config.toml
model = "image inpainting model"
dataset = "telescope images of galaxies (Galaxy Zoo DECaLS)"
train_examples = 22083
image_size = 48
crop_scale_min = 0.5
horizontal_flip = true
translate = 0.12
task = "inpainting"
loss = "l1"
arch = "unet"
norm = "batchnorm"
activation = "silu"
pixel_unshuffle = 2
widths = [64, 128, 256]
blocks_per_level = 3
block = "basic"
attention = false
upsampling = "nearest_conv"
init = "kaiming_normal"
residual_init = "none"
optimizer = "muon"
muon_scale = "match_rms_adamw"
lr = 0.0048
momentum = 0.95
nesterov = true
orthogonalizer = "newton_schulz_5"
adamw_lr_other_params = 0.0011
ema_decay = 0.99
steps = 8600
batch_size = 384
epochs = 149.5
lr_schedule = "poly"
final_lr_fraction = 0.1
warmup_steps = 250
weight_decay = 0.03
adamw_weight_decay_other_params = 0.05
Rows from block 5, named by matrix and row number. Rows with one number belong to one channel. Each number is 200 + 40 x the weight over the matrix's rms, rounded and kept within 0 to 999. All counts start at 0.
# convs0: first 3x3 conv (model.enc.1.2.convs.0.weight, 128x128x3x3), inputs 72-77, a 3x3 kernel for each
# convs1: second 3x3 conv (model.enc.1.2.convs.1.weight, 128x128x3x3, transposed), outputs 72-77, a 3x3 kernel for each
convs0.32,211,151,263,224,175,228,231,241,267,177,178,142,171,218,230,185,234,172,181,197,172,178,156,143,203,171,165,212,195,199,193,193,227,177,203,218,184,227,243,175,149,183,207,172,166,153,162,183,241,230,194,252,189,156
convs1.32,206,262,169,229,225,215,221,203,164,176,211,168,157,204,195,221,192,218,247,219,255,223,221,215,197,215,212,180,142,180,207,174,210,220,249,180,249,239,227,220,209,203,109,144,221,272,218,209,232,207,175,140,149,180
convs0.33,203,243,155,184,222,173,171,168,208,215,173,256,216,173,256,234,174,225,210,180,176,199,186,187,168,162,179,192,235,191,235,239,169,254,244,185,167,134,165,175,143,166,229,190,177,206,169,223,204,208,233,192,244,258
convs1.33,251,269,210,224,252,250,208,185,163,175,184,161,208,157,187,237,143,172,197,217,267,204,218,227,209,216,235,227,182,167,243,182,148,238,191,150,169,199,186,218,228,188,191,237,288,159,263,178,95,176,254,99,121,227
convs0.34,162,254,173,107,212,207,108,154,166,249,251,231,214,202,190,197,171,151,217,247,231,163,190,203,150,140,168,218,225,224,234,271,222,246,253,233,249,247,272,146,224,204,108,112,171,182,186,232,152,163,230,169,172,234
convs1.34,213,208,234,217,183,216,176,192,232,221,230,243,174,206,263,88,152,214,122,178,179,152,64,80,158,69,70,270,217,232,276,229,241,234,272,222,146,162,180,207,168,157,265,241,225,171,195,162,236,239,183,250,275,183
convs0.35,159,151,147,214,177,179,228,237,223,188,199,209,162,164,197,201,171,145,192,203,190,175,185,193,208,199,201,195,172,177,197,216,213,189,169,166,219,270,245,240,280,244,202,192,178,209,238,251,278,272,249,215,209,193
convs1.35,240,168,209,219,192,201,290,262,247,191,210,224,223,237,196,217,195,167,237,247,216,191,255,223,182,175,150,150,172,179,187,248,262,214,252,263,151,114,116,85,38,62,191,156,137,182,273,279,153,231,190,201,168,149
convs0.36,186,239,210,149,268,214,149,219,222,218,240,212,219,223,176,225,202,216,226,201,219,228,195,218,194,192,197,230,190,193,247,253,238,198,203,201,197,168,145,254,176,162,252,247,230,243,280,286,154,208,204,146,171,195
convs1.36,255,200,194,202,222,212,222,211,225,158,147,178,134,173,157,158,243,264,271,219,178,205,190,158,284,224,238,73,105,166,96,85,129,149,178,222,216,253,176,191,269,156,177,224,140,199,217,157,214,181,203,140,131,174
convs0.37,240,238,258,228,201,240,184,164,139,196,185,182,194,201,253,233,204,196,227,229,240,213,198,199,185,175,180,250,204,172,223,216,157,183,180,138,194,145,147,180,155,154,205,212,247,214,227,228,174,184,227,279,199,170
convs1.37,218,178,222,211,159,150,164,144,138,186,222,242,192,163,166,254,240,198,207,242,226,205,171,179,171,156,175,191,195,171,195,230,209,178,213,229,211,229,257,200,212,203,199,204,192,216,256,216,174,156,119,186,161,153
convs0.38,204,143,163,140,158,193,169,234,232,188,170,196,188,206,204,158,149,197,223,241,222,214,197,181,175,176,204,246,234,228,220,148,208,220,255,220,261,219,224,186,163,186,138,230,210,227,180,226,215,223,193,205,269,228
convs1.38,143,137,138,184,143,187,211,207,217,202,209,160,201,222,223,217,220,234,185,254,279,205,222,245,210,247,281,136,113,149,170,197,166,203,173,144,219,180,259,172,178,209,135,142,148,194,238,190,185,175,211,171,199,214
convs0.39,166,208,213,210,231,177,234,200,180,187,177,180,178,247,168,205,225,182,210,207,225,206,200,195,183,170,195,225,205,249,212,185,207,191,210,188,210,213,181,249,243,175,211,216,170,211,145,166,254,195,208,218,197,234
convs1.39,218,214,268,194,180,255,195,195,229,170,151,175,150,202,181,222,282,187,237,219,265,296,263,301,243,233,262,253,174,173,184,131,184,177,104,170,220,227,158,207,187,176,210,179,182,225,180,175,161,143,216,181,131,206
convs0.40,181,183,213,231,244,175,209,231,224,181,217,191,199,203,198,180,137,188,195,176,183,185,212,212,204,220,201,184,189,170,164,185,206,165,224,199,216,204,164,184,178,172,204,174,152,206,204,195,205,229,182,269,250,186
convs1.40,147,143,200,144,217,199,204,229,212,230,206,214,258,191,243,239,238,234,213,243,250,217,201,225,174,224,275,281,252,232,191,252,228,207,234,210,241,195,212,220,205,236,251,238,228,207,206,206,200,205,208,207,232,186
convs0.41,253,183,197,220,161,133,192,184,176,107,204,176,215,183,123,150,203,173,203,219,210,191,231,220,194,223,214,201,179,177,187,134,147,165,135,154,244,216,189,233,228,169,228,190,168,245,206,175,260,226,164,225,242,153
convs1.41,232,131,132,218,182,180,132,179,203,193,255,273,164,203,223,220,226,178,229,213,173,230,191,167,220,167,176,266,218,225,154,176,170,207,233,263,180,138,78,222,188,125,181,154,140,229,269,268,228,250,250,266,235,203
convs0.42,181,140,161,181,115,167,190,118,156,172,188,198,213,272,212,180,209,149,177,198,200,186,177,190,168,162,169,195,182,181,216,243,195,156,165,147,118,139,153,166,141,118,175,127,161,241,237,240,279,141,175,233,159,197
convs1.42,151,203,202,178,160,173,232,202,147,252,217,157,199,258,183,177,230,214,199,224,220,189,191,251,261,246,270,197,203,190,192,179,170,225,160,152,176,168,169,203,235,215,172,205,222,189,228,195,215,232,171,217,214,179
convs0.43,204,161,198,137,156,101,127,166,140,204,172,192,216,179,189,245,163,175,186,169,208,178,195,230,208,200,201,201,206,255,222,249,260,242,257,242,189,250,239,164,194,184,204,196,154,184,147,177,183,175,172,174,195,312
convs1.43,172,161,204,166,166,171,189,180,178,231,241,181,174,168,183,197,222,243,189,237,247,159,207,209,190,203,219,200,170,169,166,191,141,181,219,144,214,145,167,221,181,211,219,150,173,138,159,160,225,208,165,227,240,223
convs0.44,174,159,177,209,172,181,199,205,171,224,230,235,187,195,216,173,189,184,181,179,165,153,179,173,160,195,162,182,189,229,198,176,235,170,134,162,161,136,233,217,219,226,223,215,207,273,214,254,306,225,230,275,177,195
convs1.44,189,232,246,262,215,232,244,202,201,184,234,218,183,187,211,141,156,214,203,203,223,244,233,181,217,200,179,246,164,123,285,170,152,274,148,185,186,189,162,232,229,226,228,235,205,195,147,149,181,190,190,177,210,171
convs0.45,164,185,193,180,229,231,183,188,252,158,174,139,216,181,166,200,146,163,191,169,181,178,176,192,201,191,197,226,187,232,228,216,153,220,185,169,242,189,191,176,170,214,219,233,256,151,210,248,138,206,236,223,211,271
convs1.45,185,232,209,208,265,238,203,230,254,204,216,210,209,226,214,177,204,200,189,225,229,271,206,178,264,217,179,263,146,159,155,115,177,146,154,201,201,177,168,193,187,221,222,185,175,259,195,201,235,276,198,184,166,188
convs0.46,160,168,98,193,209,148,166,190,164,179,184,244,202,197,226,226,177,183,226,215,190,228,215,181,279,230,208,185,226,218,218,240,202,248,205,193,239,238,245,260,250,252,246,253,245,180,77,156,186,126,143,254,196,158
convs1.46,208,272,210,215,237,165,211,199,108,233,196,234,205,158,201,228,166,172,235,189,165,209,209,186,211,227,244,110,189,219,170,215,256,175,272,258,234,202,188,157,161,191,125,142,194,229,236,181,196,216,203,147,226,193
convs0.47,224,176,208,207,194,192,206,188,203,206,135,169,196,184,170,177,197,174,164,167,198,166,177,201,203,176,199,197,197,171,211,190,221,188,186,158,205,182,188,222,179,194,173,129,158,248,188,196,254,187,189,258,186,194
convs1.47,206,160,205,250,204,189,235,188,218,127,227,181,178,203,166,241,185,198,251,288,311,241,251,303,251,233,262,198,153,193,209,159,210,265,218,264,168,142,137,170,187,136,171,152,121,220,199,215,262,216,234,216,224,197
convs0.48,212,170,179,204,153,206,205,163,177,172,197,275,202,213,247,183,185,168,217,215,186,194,188,184,204,198,210,190,203,202,204,209,231,202,170,185,210,225,247,165,129,194,168,185,195,181,302,208,229,188,136,241,187,262
convs1.48,227,193,203,239,268,196,178,251,232,214,259,246,204,186,194,227,145,141,177,251,176,207,226,216,172,226,205,196,239,182,222,238,230,187,213,237,232,244,228,310,197,250,262,164,200,213,239,175,189,171,171,169,94,106
convs0.49,190,167,180,247,202,102,214,174,134,169,195,208,225,245,229,162,240,271,215,211,248,197,184,229,218,215,242,191,191,189,186,175,215,230,203,199,183,214,160,166,210,258,163,212,304,227,155,142,238,248,148,140,236,224
convs1.49,232,204,156,196,247,220,238,231,190,177,135,203,163,207,195,126,161,178,179,137,116,156,142,133,181,166,129,161,223,246,241,199,202,235,263,217,205,220,208,230,217,264,152,171,214,240,126,103,249,189,105,140,224,174
convs0.50,213,225,207,192,178,153,203,173,183,187,209,206,187,197,206,195,221,220,255,237,225,199,193,189,185,161,170,206,223,280,182,211,194,212,150,129,139,185,205,204,186,193,180,192,190,216,229,221,214,188,153,197,213,197
convs1.50,187,202,195,192,166,159,149,154,92,226,209,228,173,146,222,146,140,240,186,190,212,198,190,227,211,210,234,247,263,220,219,236,141,211,206,96,182,206,209,211,198,183,198,186,203,213,157,153,182,121,132,173,151,188
convs0.51,197,171,158,255,206,204,251,242,204,161,197,92,178,208,184,211,213,199,171,158,178,196,204,215,208,222,205,220,160,169,219,182,196,223,211,256,179,141,141,213,184,153,245,192,171,254,210,201,248,211,183,288,255,190
convs1.51,219,217,170,170,218,192,247,251,248,198,232,204,168,234,260,221,274,250,207,213,131,233,207,127,242,204,159,260,243,228,249,222,210,199,153,208,245,252,234,241,303,202,229,252,231,236,234,192,212,209,167,171,172,169
convs0.52,150,217,179,173,214,215,162,197,208,228,225,275,238,227,207,218,206,185,150,164,191,188,185,190,203,192,194,256,201,197,278,192,198,238,205,260,186,237,235,193,178,174,171,160,240,173,171,136,185,117,187,148,166,240
convs1.52,170,175,259,152,162,258,126,237,197,202,275,227,178,226,210,218,243,196,196,262,245,193,271,239,197,295,218,201,238,226,259,257,160,215,199,126,196,221,255,195,237,197,220,208,140,206,233,253,190,194,218,183,195,181
convs0.53,188,183,122,137,155,164,155,162,151,185,142,135,167,139,201,214,164,215,168,180,177,161,184,186,151,184,190,219,158,177,191,204,235,155,189,258,208,188,244,180,172,187,199,218,196,192,211,232,128,184,239,133,148,177
convs1.53,214,167,187,198,197,243,231,176,200,240,147,149,228,139,201,142,225,284,226,231,206,199,236,180,188,143,155,206,272,200,217,197,172,162,121,179,220,238,297,157,168,182,224,251,251,238,175,121,258,248,224,218,253,289
convs0.54,229,163,211,252,179,185,182,169,154,221,194,128,223,197,150,247,216,135,190,165,184,209,212,204,156,177,231,203,190,267,202,132,202,218,202,184,188,171,155,212,210,154,292,235,200,268,179,213,224,202,181,166,149,213
convs1.54,252,248,172,256,257,225,228,178,185,190,220,184,186,211,152,182,155,172,146,175,216,180,217,260,164,202,213,258,244,207,260,243,182,156,184,208,206,199,200,210,203,205,163,173,191,232,230,206,207,246,188,218,173,145
convs0.55,199,254,188,173,175,211,179,213,189,233,236,280,247,220,215,218,171,206,211,185,225,226,188,237,226,206,199,179,178,204,189,175,181,169,183,174,224,227,248,204,199,234,146,144,193,274,281,254,197,190,213,163,126,175
convs1.55,230,265,219,217,288,192,201,248,187,225,174,196,176,117,125,182,236,169,230,240,244,180,205,253,189,207,221,171,251,204,171,232,202,214,145,226,206,199,280,203,132,146,222,168,177,156,121,95,125,101,139,220,122,121
convs0.56,253,227,185,189,179,218,205,183,176,248,168,191,202,165,193,190,195,217,210,185,194,222,190,188,213,202,209,195,198,166,200,192,163,187,225,203,223,151,92,194,210,174,139,189,233,192,195,206,161,160,217,106,175,239
convs1.56,198,175,182,265,176,219,204,186,238,235,210,211,252,227,211,238,291,263,168,207,177,164,118,141,197,155,139,289,295,196,222,178,152,247,214,217,222,225,223,150,169,239,270,239,199,204,240,184,177,239,268,234,267,259
convs0.57,219,196,167,210,164,215,149,170,206,184,223,148,225,209,169,184,196,225,166,178,186,198,207,226,216,224,218,180,185,193,198,208,206,219,177,173,191,221,205,129,138,105,197,171,116,251,247,161,189,202,188,212,196,249
convs1.57,171,219,185,235,220,146,245,204,114,111,203,222,114,194,218,199,233,262,190,180,181,187,176,221,241,266,315,203,225,224,244,224,250,216,238,239,234,235,130,182,205,74,148,168,90,219,219,128,221,189,173,196,164,186
convs0.58,174,183,201,224,216,220,209,217,203,197,224,235,169,157,193,198,193,176,190,183,200,216,191,194,216,222,207,167,201,166,171,194,179,198,162,189,208,198,198,202,174,168,183,164,178,258,181,237,192,151,215,99,134,216
convs1.58,175,243,214,159,242,241,168,210,242,225,231,180,265,177,177,207,138,186,216,165,223,248,184,236,233,260,228,159,165,171,205,163,230,157,181,220,207,232,158,226,188,174,215,157,220,234,227,203,203,197,184,184,181,131
convs0.59,195,156,196,197,175,226,203,240,223,170,171,229,191,196,196,225,207,181,205,188,179,211,189,186,189,177,185,222,210,164,192,168,178,179,187,192,241,196,204,189,170,151,175,149,174,305,190,234,197,86,198,186,168,236
convs1.59,162,195,222,199,237,215,166,166,206,181,150,242,185,250,249,168,251,209,198,186,265,213,215,260,224,260,261,246,242,186,212,278,197,213,313,212,268,249,218,260,241,209,209,182,194,169,167,181,143,169,220,156,174,215
convs0.60,223,212,212,169,211,184,165,202,186,188,144,177,172,147,186,138,136,174,154,167,161,157,154,166,168,174,151,220,228,204,196,243,222,210,243,217,216,190,155,189,137,139,186,182,142,246,252,240,198,233,224,192,154,208
convs1.60,236,208,189,208,187,139,192,176,161,231,243,198,244,195,190,203,160,205,165,146,213,161,166,169,160,153,165,197,201,230,211,160,204,188,179,229,225,222,208,203,198,210,232,222,231,176,201,244,249,244,294,217,266,308
convs0.61,179,201,171,160,206,211,124,173,152,192,193,229,162,166,185,158,224,238,219,206,215,174,167,193,167,180,214,180,206,176,217,175,135,184,171,185,177,168,185,189,155,133,214,220,197,241,232,190,182,200,235,201,244,150
convs1.61,176,227,216,178,230,242,201,224,210,159,148,231,235,198,218,264,128,156,212,227,210,204,192,213,150,176,240,207,180,182,247,189,235,217,223,280,190,235,196,251,228,200,232,188,166,187,178,172,282,236,183,227,208,222
convs0.62,173,165,199,183,175,203,223,213,193,252,235,267,259,236,265,271,268,261,227,236,200,191,214,174,183,207,178,257,195,196,271,237,218,235,255,236,175,179,172,178,216,210,190,247,180,231,191,172,219,194,248,254,181,231
convs1.62,265,263,204,228,216,201,180,171,175,152,153,254,100,175,211,167,191,185,210,165,158,198,150,168,237,196,170,168,192,122,183,197,186,178,193,238,180,169,120,153,182,155,132,156,195,154,147,146,180,188,168,231,252,208
convs0.63,191,193,204,215,160,187,170,171,211,210,212,209,213,207,166,248,246,207,189,170,210,164,146,170,147,145,159,219,157,208,188,199,219,158,217,236,134,139,217,153,132,173,157,222,213,290,215,222,207,222,219,117,101,124
convs1.63,200,204,191,189,210,165,235,204,157,188,195,188,208,190,204,172,211,185,178,220,188,173,183,239,206,194,185,284,288,264,266,250,262,254,222,193,205,232,292,234,248,249,221,242,279,208,184,138,161,148,68,204,147,95
convs0.64,252,198,116,248,184,116,208,214,204,178,147,196,206,224,272,218,211,199,192,190,197,197,197,203,212,209,207,243,206,207,268,192,168,246,184,168,245,253,260,247,206,201,265,207,208,231,222,191,256,215,212,232,230,226
convs1.64,229,248,275,170,159,246,153,211,240,196,194,177,265,285,212,250,229,179,158,174,211,153,192,213,198,223,227,163,182,184,187,198,191,171,204,163,254,184,248,224,173,160,222,193,135,171,163,173,226,229,210,168,207,194
convs0.65,192,207,203,205,234,254,224,219,242,176,209,237,198,163,251,178,167,225,204,187,168,221,180,173,195,177,184,244,177,201,151,110,197,181,164,266,175,173,221,108,163,229,154,231,241,183,147,246,201,182,297,243,208,275
convs1.65,213,165,180,190,200,220,258,238,234,185,178,205,217,280,208,209,230,159,246,163,224,220,143,196,141,157,197,258,271,231,203,246,212,191,213,209,194,215,250,197,226,246,217,303,301,198,239,190,192,260,185,176,236,192
convs0.66,159,234,154,192,289,192,180,283,194,257,207,236,240,222,224,241,221,234,211,210,200,214,246,211,209,213,201,256,235,172,256,232,195,227,203,216,207,247,208,241,303,170,236,296,202,190,233,229,263,291,218,196,257,237
convs1.66,188,164,152,147,167,142,188,159,154,209,136,175,186,208,203,194,190,192,230,219,225,242,215,171,206,207,179,219,155,173,243,193,150,249,224,144,264,276,250,264,218,193,228,200,223,213,213,170,233,202,185,158,224,233
convs0.67,193,222,244,239,234,208,249,264,165,187,225,174,221,235,131,200,248,215,219,197,202,217,191,221,184,184,233,183,169,230,222,200,216,190,157,169,203,229,163,163,207,209,203,169,192,169,212,206,182,204,229,184,245,234
convs1.67,208,237,224,215,205,252,230,202,173,201,130,91,217,156,119,221,225,176,168,180,157,161,177,150,219,158,198,188,119,167,209,206,203,249,223,199,225,196,133,156,161,137,175,137,129,281,205,177,184,185,175,176,154,177
convs0.68,251,258,218,239,226,209,188,226,208,187,190,214,193,224,250,201,240,232,215,204,204,219,211,218,202,191,220,221,195,216,209,189,193,195,215,184,195,247,237,220,134,192,243,143,192,117,143,150,246,153,143,239,250,230
convs1.68,210,227,149,212,238,118,173,204,169,205,217,191,180,155,229,186,215,244,168,173,191,182,180,138,194,195,179,215,260,222,207,241,253,230,220,206,212,210,230,222,217,190,196,290,245,162,216,280,203,157,208,269,200,191
convs0.69,232,163,199,199,166,216,210,176,221,164,165,209,138,226,215,179,244,247,233,198,173,237,201,204,194,184,193,224,213,210,251,249,251,234,219,260,222,214,211,199,229,234,173,220,228,150,107,233,92,176,291,142,239,228
convs1.69,255,198,177,272,166,195,231,132,222,105,154,295,138,250,227,272,284,195,275,190,180,258,184,156,204,174,168,133,156,150,150,202,185,171,254,214,247,191,157,248,178,158,197,168,178,168,172,206,188,185,224,198,240,244
convs0.70,190,218,172,192,183,177,208,191,220,132,153,121,155,144,164,199,214,191,215,192,179,231,225,186,223,207,186,193,147,182,189,160,176,165,205,235,220,158,120,192,128,140,163,139,164,179,177,175,93,134,214,139,192,227
convs1.70,164,151,201,185,229,199,197,228,194,288,254,241,260,207,241,199,201,240,257,210,206,258,191,188,256,238,211,190,228,227,202,223,230,184,213,197,244,216,250,215,235,253,212,229,274,261,161,186,197,206,197,227,199,212
convs0.71,187,279,233,188,194,219,244,260,218,212,223,223,162,203,165,180,199,156,191,189,184,183,156,152,191,161,143,237,238,236,241,212,160,203,205,198,242,192,202,223,247,161,227,202,175,259,224,148,266,234,267,255,200,180
convs1.71,176,201,270,214,208,201,231,270,245,265,228,218,217,171,194,210,154,123,222,243,137,230,181,180,168,208,173,157,149,220,157,179,229,184,218,214,217,190,170,203,181,148,199,160,171,270,243,138,204,161,146,210,167,136
convs0.72,233,231,156,236,221,191,199,209,125,160,155,170,185,139,161,163,143,195,204,193,182,181,165,153,143,137,156,227,194,206,222,209,209,214,206,230,202,162,155,143,159,183,230,201,228,175,270,239,235,218,198,201,182,144
convs1.72,215,195,165,223,209,207,230,227,271,219,161,204,221,239,271,256,308,293,237,230,223,247,213,152,231,178,125,203,188,163,201,218,176,221,164,130,241,244,160,260,201,212,203,229,322,170,181,196,223,196,242,184,203,241
convs0.73,186,190,193,197,190,203,177,182,183,195,191,186,182,227,194,156,223,170,204,222,218,185,182,178,150,161,155,224,192,173,191,147,148,177,109,170,254,267,255,201,237,220,232,221,254,178,153,166,188,189,232,265,251,181
convs1.73,222,218,261,225,223,209,173,215,219,205,270,232,207,166,175,235,215,235,218,234,236,221,258,266,215,230,230,270,279,208,234,230,143,196,199,145,215,211,159,186,148,102,200,165,171,213,229,251,266,271,226,251,268,259
convs0.74,173,198,138,185,254,184,159,184,181,175,192,197,205,167,173,198,253,210,216,211,196,235,223,219,238,219,189,189,172,166,191,198,200,215,168,201,166,138,164,205,175,215,222,281,252,189,224,181,136,205,164,128,156,164
convs1.74,165,181,223,166,179,202,200,241,206,170,206,167,175,205,184,214,232,158,218,206,254,180,190,218,150,172,174,245,155,154,180,150,182,193,174,198,150,210,190,161,227,178,163,185,187,249,255,237,260,271,242,272,250,256
convs0.75,171,188,173,178,184,188,236,235,170,251,219,198,212,195,218,216,222,177,184,199,191,172,200,194,188,208,206,165,159,190,181,194,247,238,176,267,216,200,153,217,251,205,177,224,230,244,203,201,166,202,209,146,145,170
convs1.75,200,260,248,161,194,182,205,188,160,212,197,162,208,194,144,214,201,129,221,242,243,223,253,228,284,240,197,215,172,132,202,190,144,181,196,123,203,204,233,175,175,117,132,141,82,229,198,155,272,253,244,265,212,246
convs0.76,209,215,218,171,171,199,220,220,250,205,224,175,215,204,132,240,197,146,202,201,182,199,199,185,192,208,198,206,199,166,198,143,129,185,144,158,165,194,219,228,202,208,229,228,204,205,206,223,237,219,168,204,195,136
convs1.76,236,271,232,226,215,173,181,156,184,177,191,207,170,177,200,157,219,224,198,234,169,198,187,157,158,156,154,287,243,189,228,228,242,240,278,329,221,283,288,194,269,254,192,235,157,209,176,198,232,258,297,252,249,274
convs0.77,249,175,192,216,165,148,211,226,243,193,201,165,145,237,171,153,185,117,247,197,207,208,168,185,208,191,181,161,177,239,174,161,239,178,206,217,154,176,221,199,190,195,214,183,192,232,216,228,191,248,291,222,217,254
convs1.77,172,161,195,135,68,160,164,129,184,181,232,233,174,260,216,181,251,201,239,186,202,180,140,165,171,139,122,175,163,181,140,182,149,136,148,143,184,226,197,168,235,235,150,204,198,159,245,212,205,252,236,203,190,204
convs0.78,169,206,201,165,233,255,238,263,243,181,200,229,210,186,219,176,212,141,213,192,181,190,188,159,202,196,171,174,203,263,120,184,175,174,201,171,184,139,172,197,170,176,209,219,232,202,170,197,210,174,179,250,177,173
convs1.78,151,130,112,168,186,189,181,214,171,220,189,168,232,201,226,216,157,206,249,266,262,255,252,240,258,282,267,181,178,188,197,197,214,192,207,169,197,241,194,222,285,195,209,208,159,196,180,202,185,174,199,268,229,203
convs0.79,165,162,158,165,191,148,190,202,129,233,156,184,156,145,126,102,179,155,231,244,206,226,158,177,196,173,203,135,191,200,193,216,164,131,118,149,177,211,152,151,168,203,165,221,217,213,205,233,162,181,262,164,186,218
convs1.79,184,204,234,191,212,238,137,202,218,258,228,244,165,191,208,183,160,212,177,195,175,173,130,173,148,160,185,236,194,194,216,222,231,279,218,251,130,168,171,198,164,147,213,214,142,228,194,201,229,236,236,202,232,195
convs0.80,172,186,183,158,185,182,209,176,191,218,202,231,216,148,191,118,117,163,228,235,243,215,210,229,228,250,224,222,229,223,159,229,223,178,250,284,292,276,232,200,212,182,222,232,196,203,214,151,243,307,166,170,252,171
convs1.80,174,203,204,131,102,94,193,148,122,163,210,227,200,233,243,183,198,215,195,190,174,175,131,162,179,139,142,229,184,192,167,166,166,130,122,137,146,173,173,110,134,169,179,198,207,241,258,262,214,243,286,183,229,242
convs0.81,155,216,191,156,167,189,203,199,197,196,182,155,172,186,162,173,173,206,190,157,155,163,135,143,186,139,138,208,176,119,158,129,123,180,192,190,144,213,221,104,166,197,183,225,234,205,175,234,187,194,208,248,227,208
convs1.81,169,174,204,196,255,247,207,258,244,158,160,213,160,159,229,223,168,207,250,246,146,244,194,157,196,195,184,186,152,197,213,207,185,237,217,194,214,196,218,176,215,264,201,231,299,175,198,205,191,233,226,199,247,198
convs0.82,255,233,251,227,175,216,232,193,215,238,208,133,214,202,148,176,205,159,198,203,202,203,194,207,206,188,173,189,197,175,207,182,119,173,137,105,253,261,214,222,256,166,172,214,165,236,205,207,232,163,156,207,141,170
convs1.82,238,226,179,254,224,143,162,158,89,220,209,152,217,179,106,134,171,161,253,198,204,235,188,175,227,200,150,238,239,236,240,250,219,203,227,204,175,198,197,170,211,197,197,199,162,165,235,233,154,180,239,238,236,269
convs0.83,195,205,207,173,169,185,210,192,251,150,147,172,168,213,201,174,227,178,185,189,172,209,196,168,203,208,193,224,182,161,201,180,168,178,177,219,193,208,197,214,262,241,226,223,193,160,229,216,243,243,202,246,266,239
convs1.83,202,229,173,160,187,204,216,215,206,231,260,180,205,272,259,178,223,222,189,231,189,216,205,197,215,168,132,176,173,201,180,167,190,225,231,259,163,99,74,158,119,103,189,172,158,179,206,248,211,232,212,207,219,231
convs0.84,220,217,205,267,232,218,205,214,249,196,176,192,179,154,179,84,150,190,152,178,172,158,177,169,191,182,163,168,192,188,151,233,191,140,234,197,216,240,247,184,187,228,181,145,140,230,207,225,256,205,211,276,246,263
convs1.84,184,233,181,241,230,242,248,239,173,183,160,225,189,186,209,287,222,204,201,183,213,207,164,201,168,181,224,184,181,250,172,207,262,152,203,179,202,195,130,236,189,170,177,185,168,179,165,172,218,195,168,168,129,135
convs0.85,185,218,213,196,197,218,200,200,193,189,210,219,152,144,223,216,141,151,166,178,172,164,197,190,164,181,192,154,157,190,168,200,229,227,212,240,168,176,212,178,177,197,229,221,186,262,203,207,206,194,169,199,215,211
convs1.85,200,214,226,230,210,235,254,251,234,194,257,238,159,254,225,199,276,261,244,223,205,213,217,243,222,265,277,206,239,241,209,289,263,153,229,217,210,198,171,231,178,158,231,188,136,219,225,183,166,188,177,234,230,220
convs0.86,178,270,213,190,188,165,210,180,181,239,279,206,237,219,229,197,220,186,222,217,215,196,236,236,175,219,217,183,213,289,208,229,257,182,228,241,285,271,217,214,198,199,224,232,234,225,235,222,228,197,179,162,153,191
convs1.86,181,189,155,182,184,174,202,195,172,220,190,211,255,203,224,200,201,210,165,179,165,188,199,209,184,195,220,205,181,182,178,202,179,186,191,166,244,228,268,226,223,242,238,174,188,216,145,182,227,257,258,253,236,202
convs0.87,248,196,249,246,197,273,244,188,262,227,246,205,206,191,181,189,170,140,176,145,134,207,180,171,226,230,189,189,178,175,183,202,192,170,135,147,109,111,118,177,229,201,167,172,140,217,144,151,234,138,203,209,169,228
convs1.87,182,184,122,179,154,185,213,206,220,162,202,150,185,202,176,164,180,176,291,257,271,212,205,220,196,196,175,213,218,175,180,233,221,173,185,202,205,191,190,151,202,219,201,187,198,217,218,177,218,228,191,162,178,140
convs0.88,201,198,167,197,241,201,201,218,177,219,176,258,252,276,248,177,194,210,195,223,218,193,209,199,196,178,169,190,200,184,189,230,174,227,238,189,249,264,232,159,238,224,64,132,201,293,282,239,256,275,245,172,222,211
convs1.88,246,247,211,216,208,172,230,240,197,190,167,168,101,134,206,113,171,210,183,133,113,224,173,148,204,177,142,229,209,222,206,281,228,175,226,200,133,122,187,196,151,182,273,221,264,153,195,183,193,184,215,245,178,160
convs0.89,151,222,250,179,209,223,188,169,179,213,219,196,146,190,189,132,187,171,194,195,180,192,172,193,212,201,187,181,220,269,203,195,255,241,209,246,187,209,174,206,193,178,201,176,177,220,243,311,241,210,237,256,170,185
convs1.89,209,150,223,239,210,209,212,190,205,139,193,250,179,207,194,202,256,209,196,175,259,156,143,178,131,146,176,184,206,217,142,148,187,173,154,192,228,171,163,140,143,149,208,203,142,185,181,239,171,172,201,188,172,127
convs0.90,224,207,219,202,164,139,225,210,149,109,230,171,138,219,191,146,151,139,174,185,211,156,188,215,158,209,225,181,147,191,193,207,229,195,184,196,200,181,183,201,169,186,228,221,233,255,203,236,233,165,233,183,193,235
convs1.90,187,211,213,161,168,159,172,151,171,197,173,207,206,188,209,199,239,213,185,148,221,159,147,198,195,167,202,210,183,189,183,161,228,169,182,194,129,182,192,145,179,206,207,213,218,197,233,258,159,179,231,183,193,215
convs0.91,157,215,211,215,213,150,214,201,183,164,198,213,248,178,211,236,203,177,233,231,226,212,232,219,194,195,188,151,190,209,210,248,216,196,205,200,190,207,204,257,258,208,253,299,225,163,226,206,153,166,190,239,197,181
convs1.91,240,223,170,180,216,204,203,156,123,161,163,210,208,197,277,241,170,235,254,232,222,232,217,156,217,238,211,152,196,205,220,261,216,150,197,206,200,195,142,220,181,172,152,98,108,212,223,235,233,286,252,245,263,252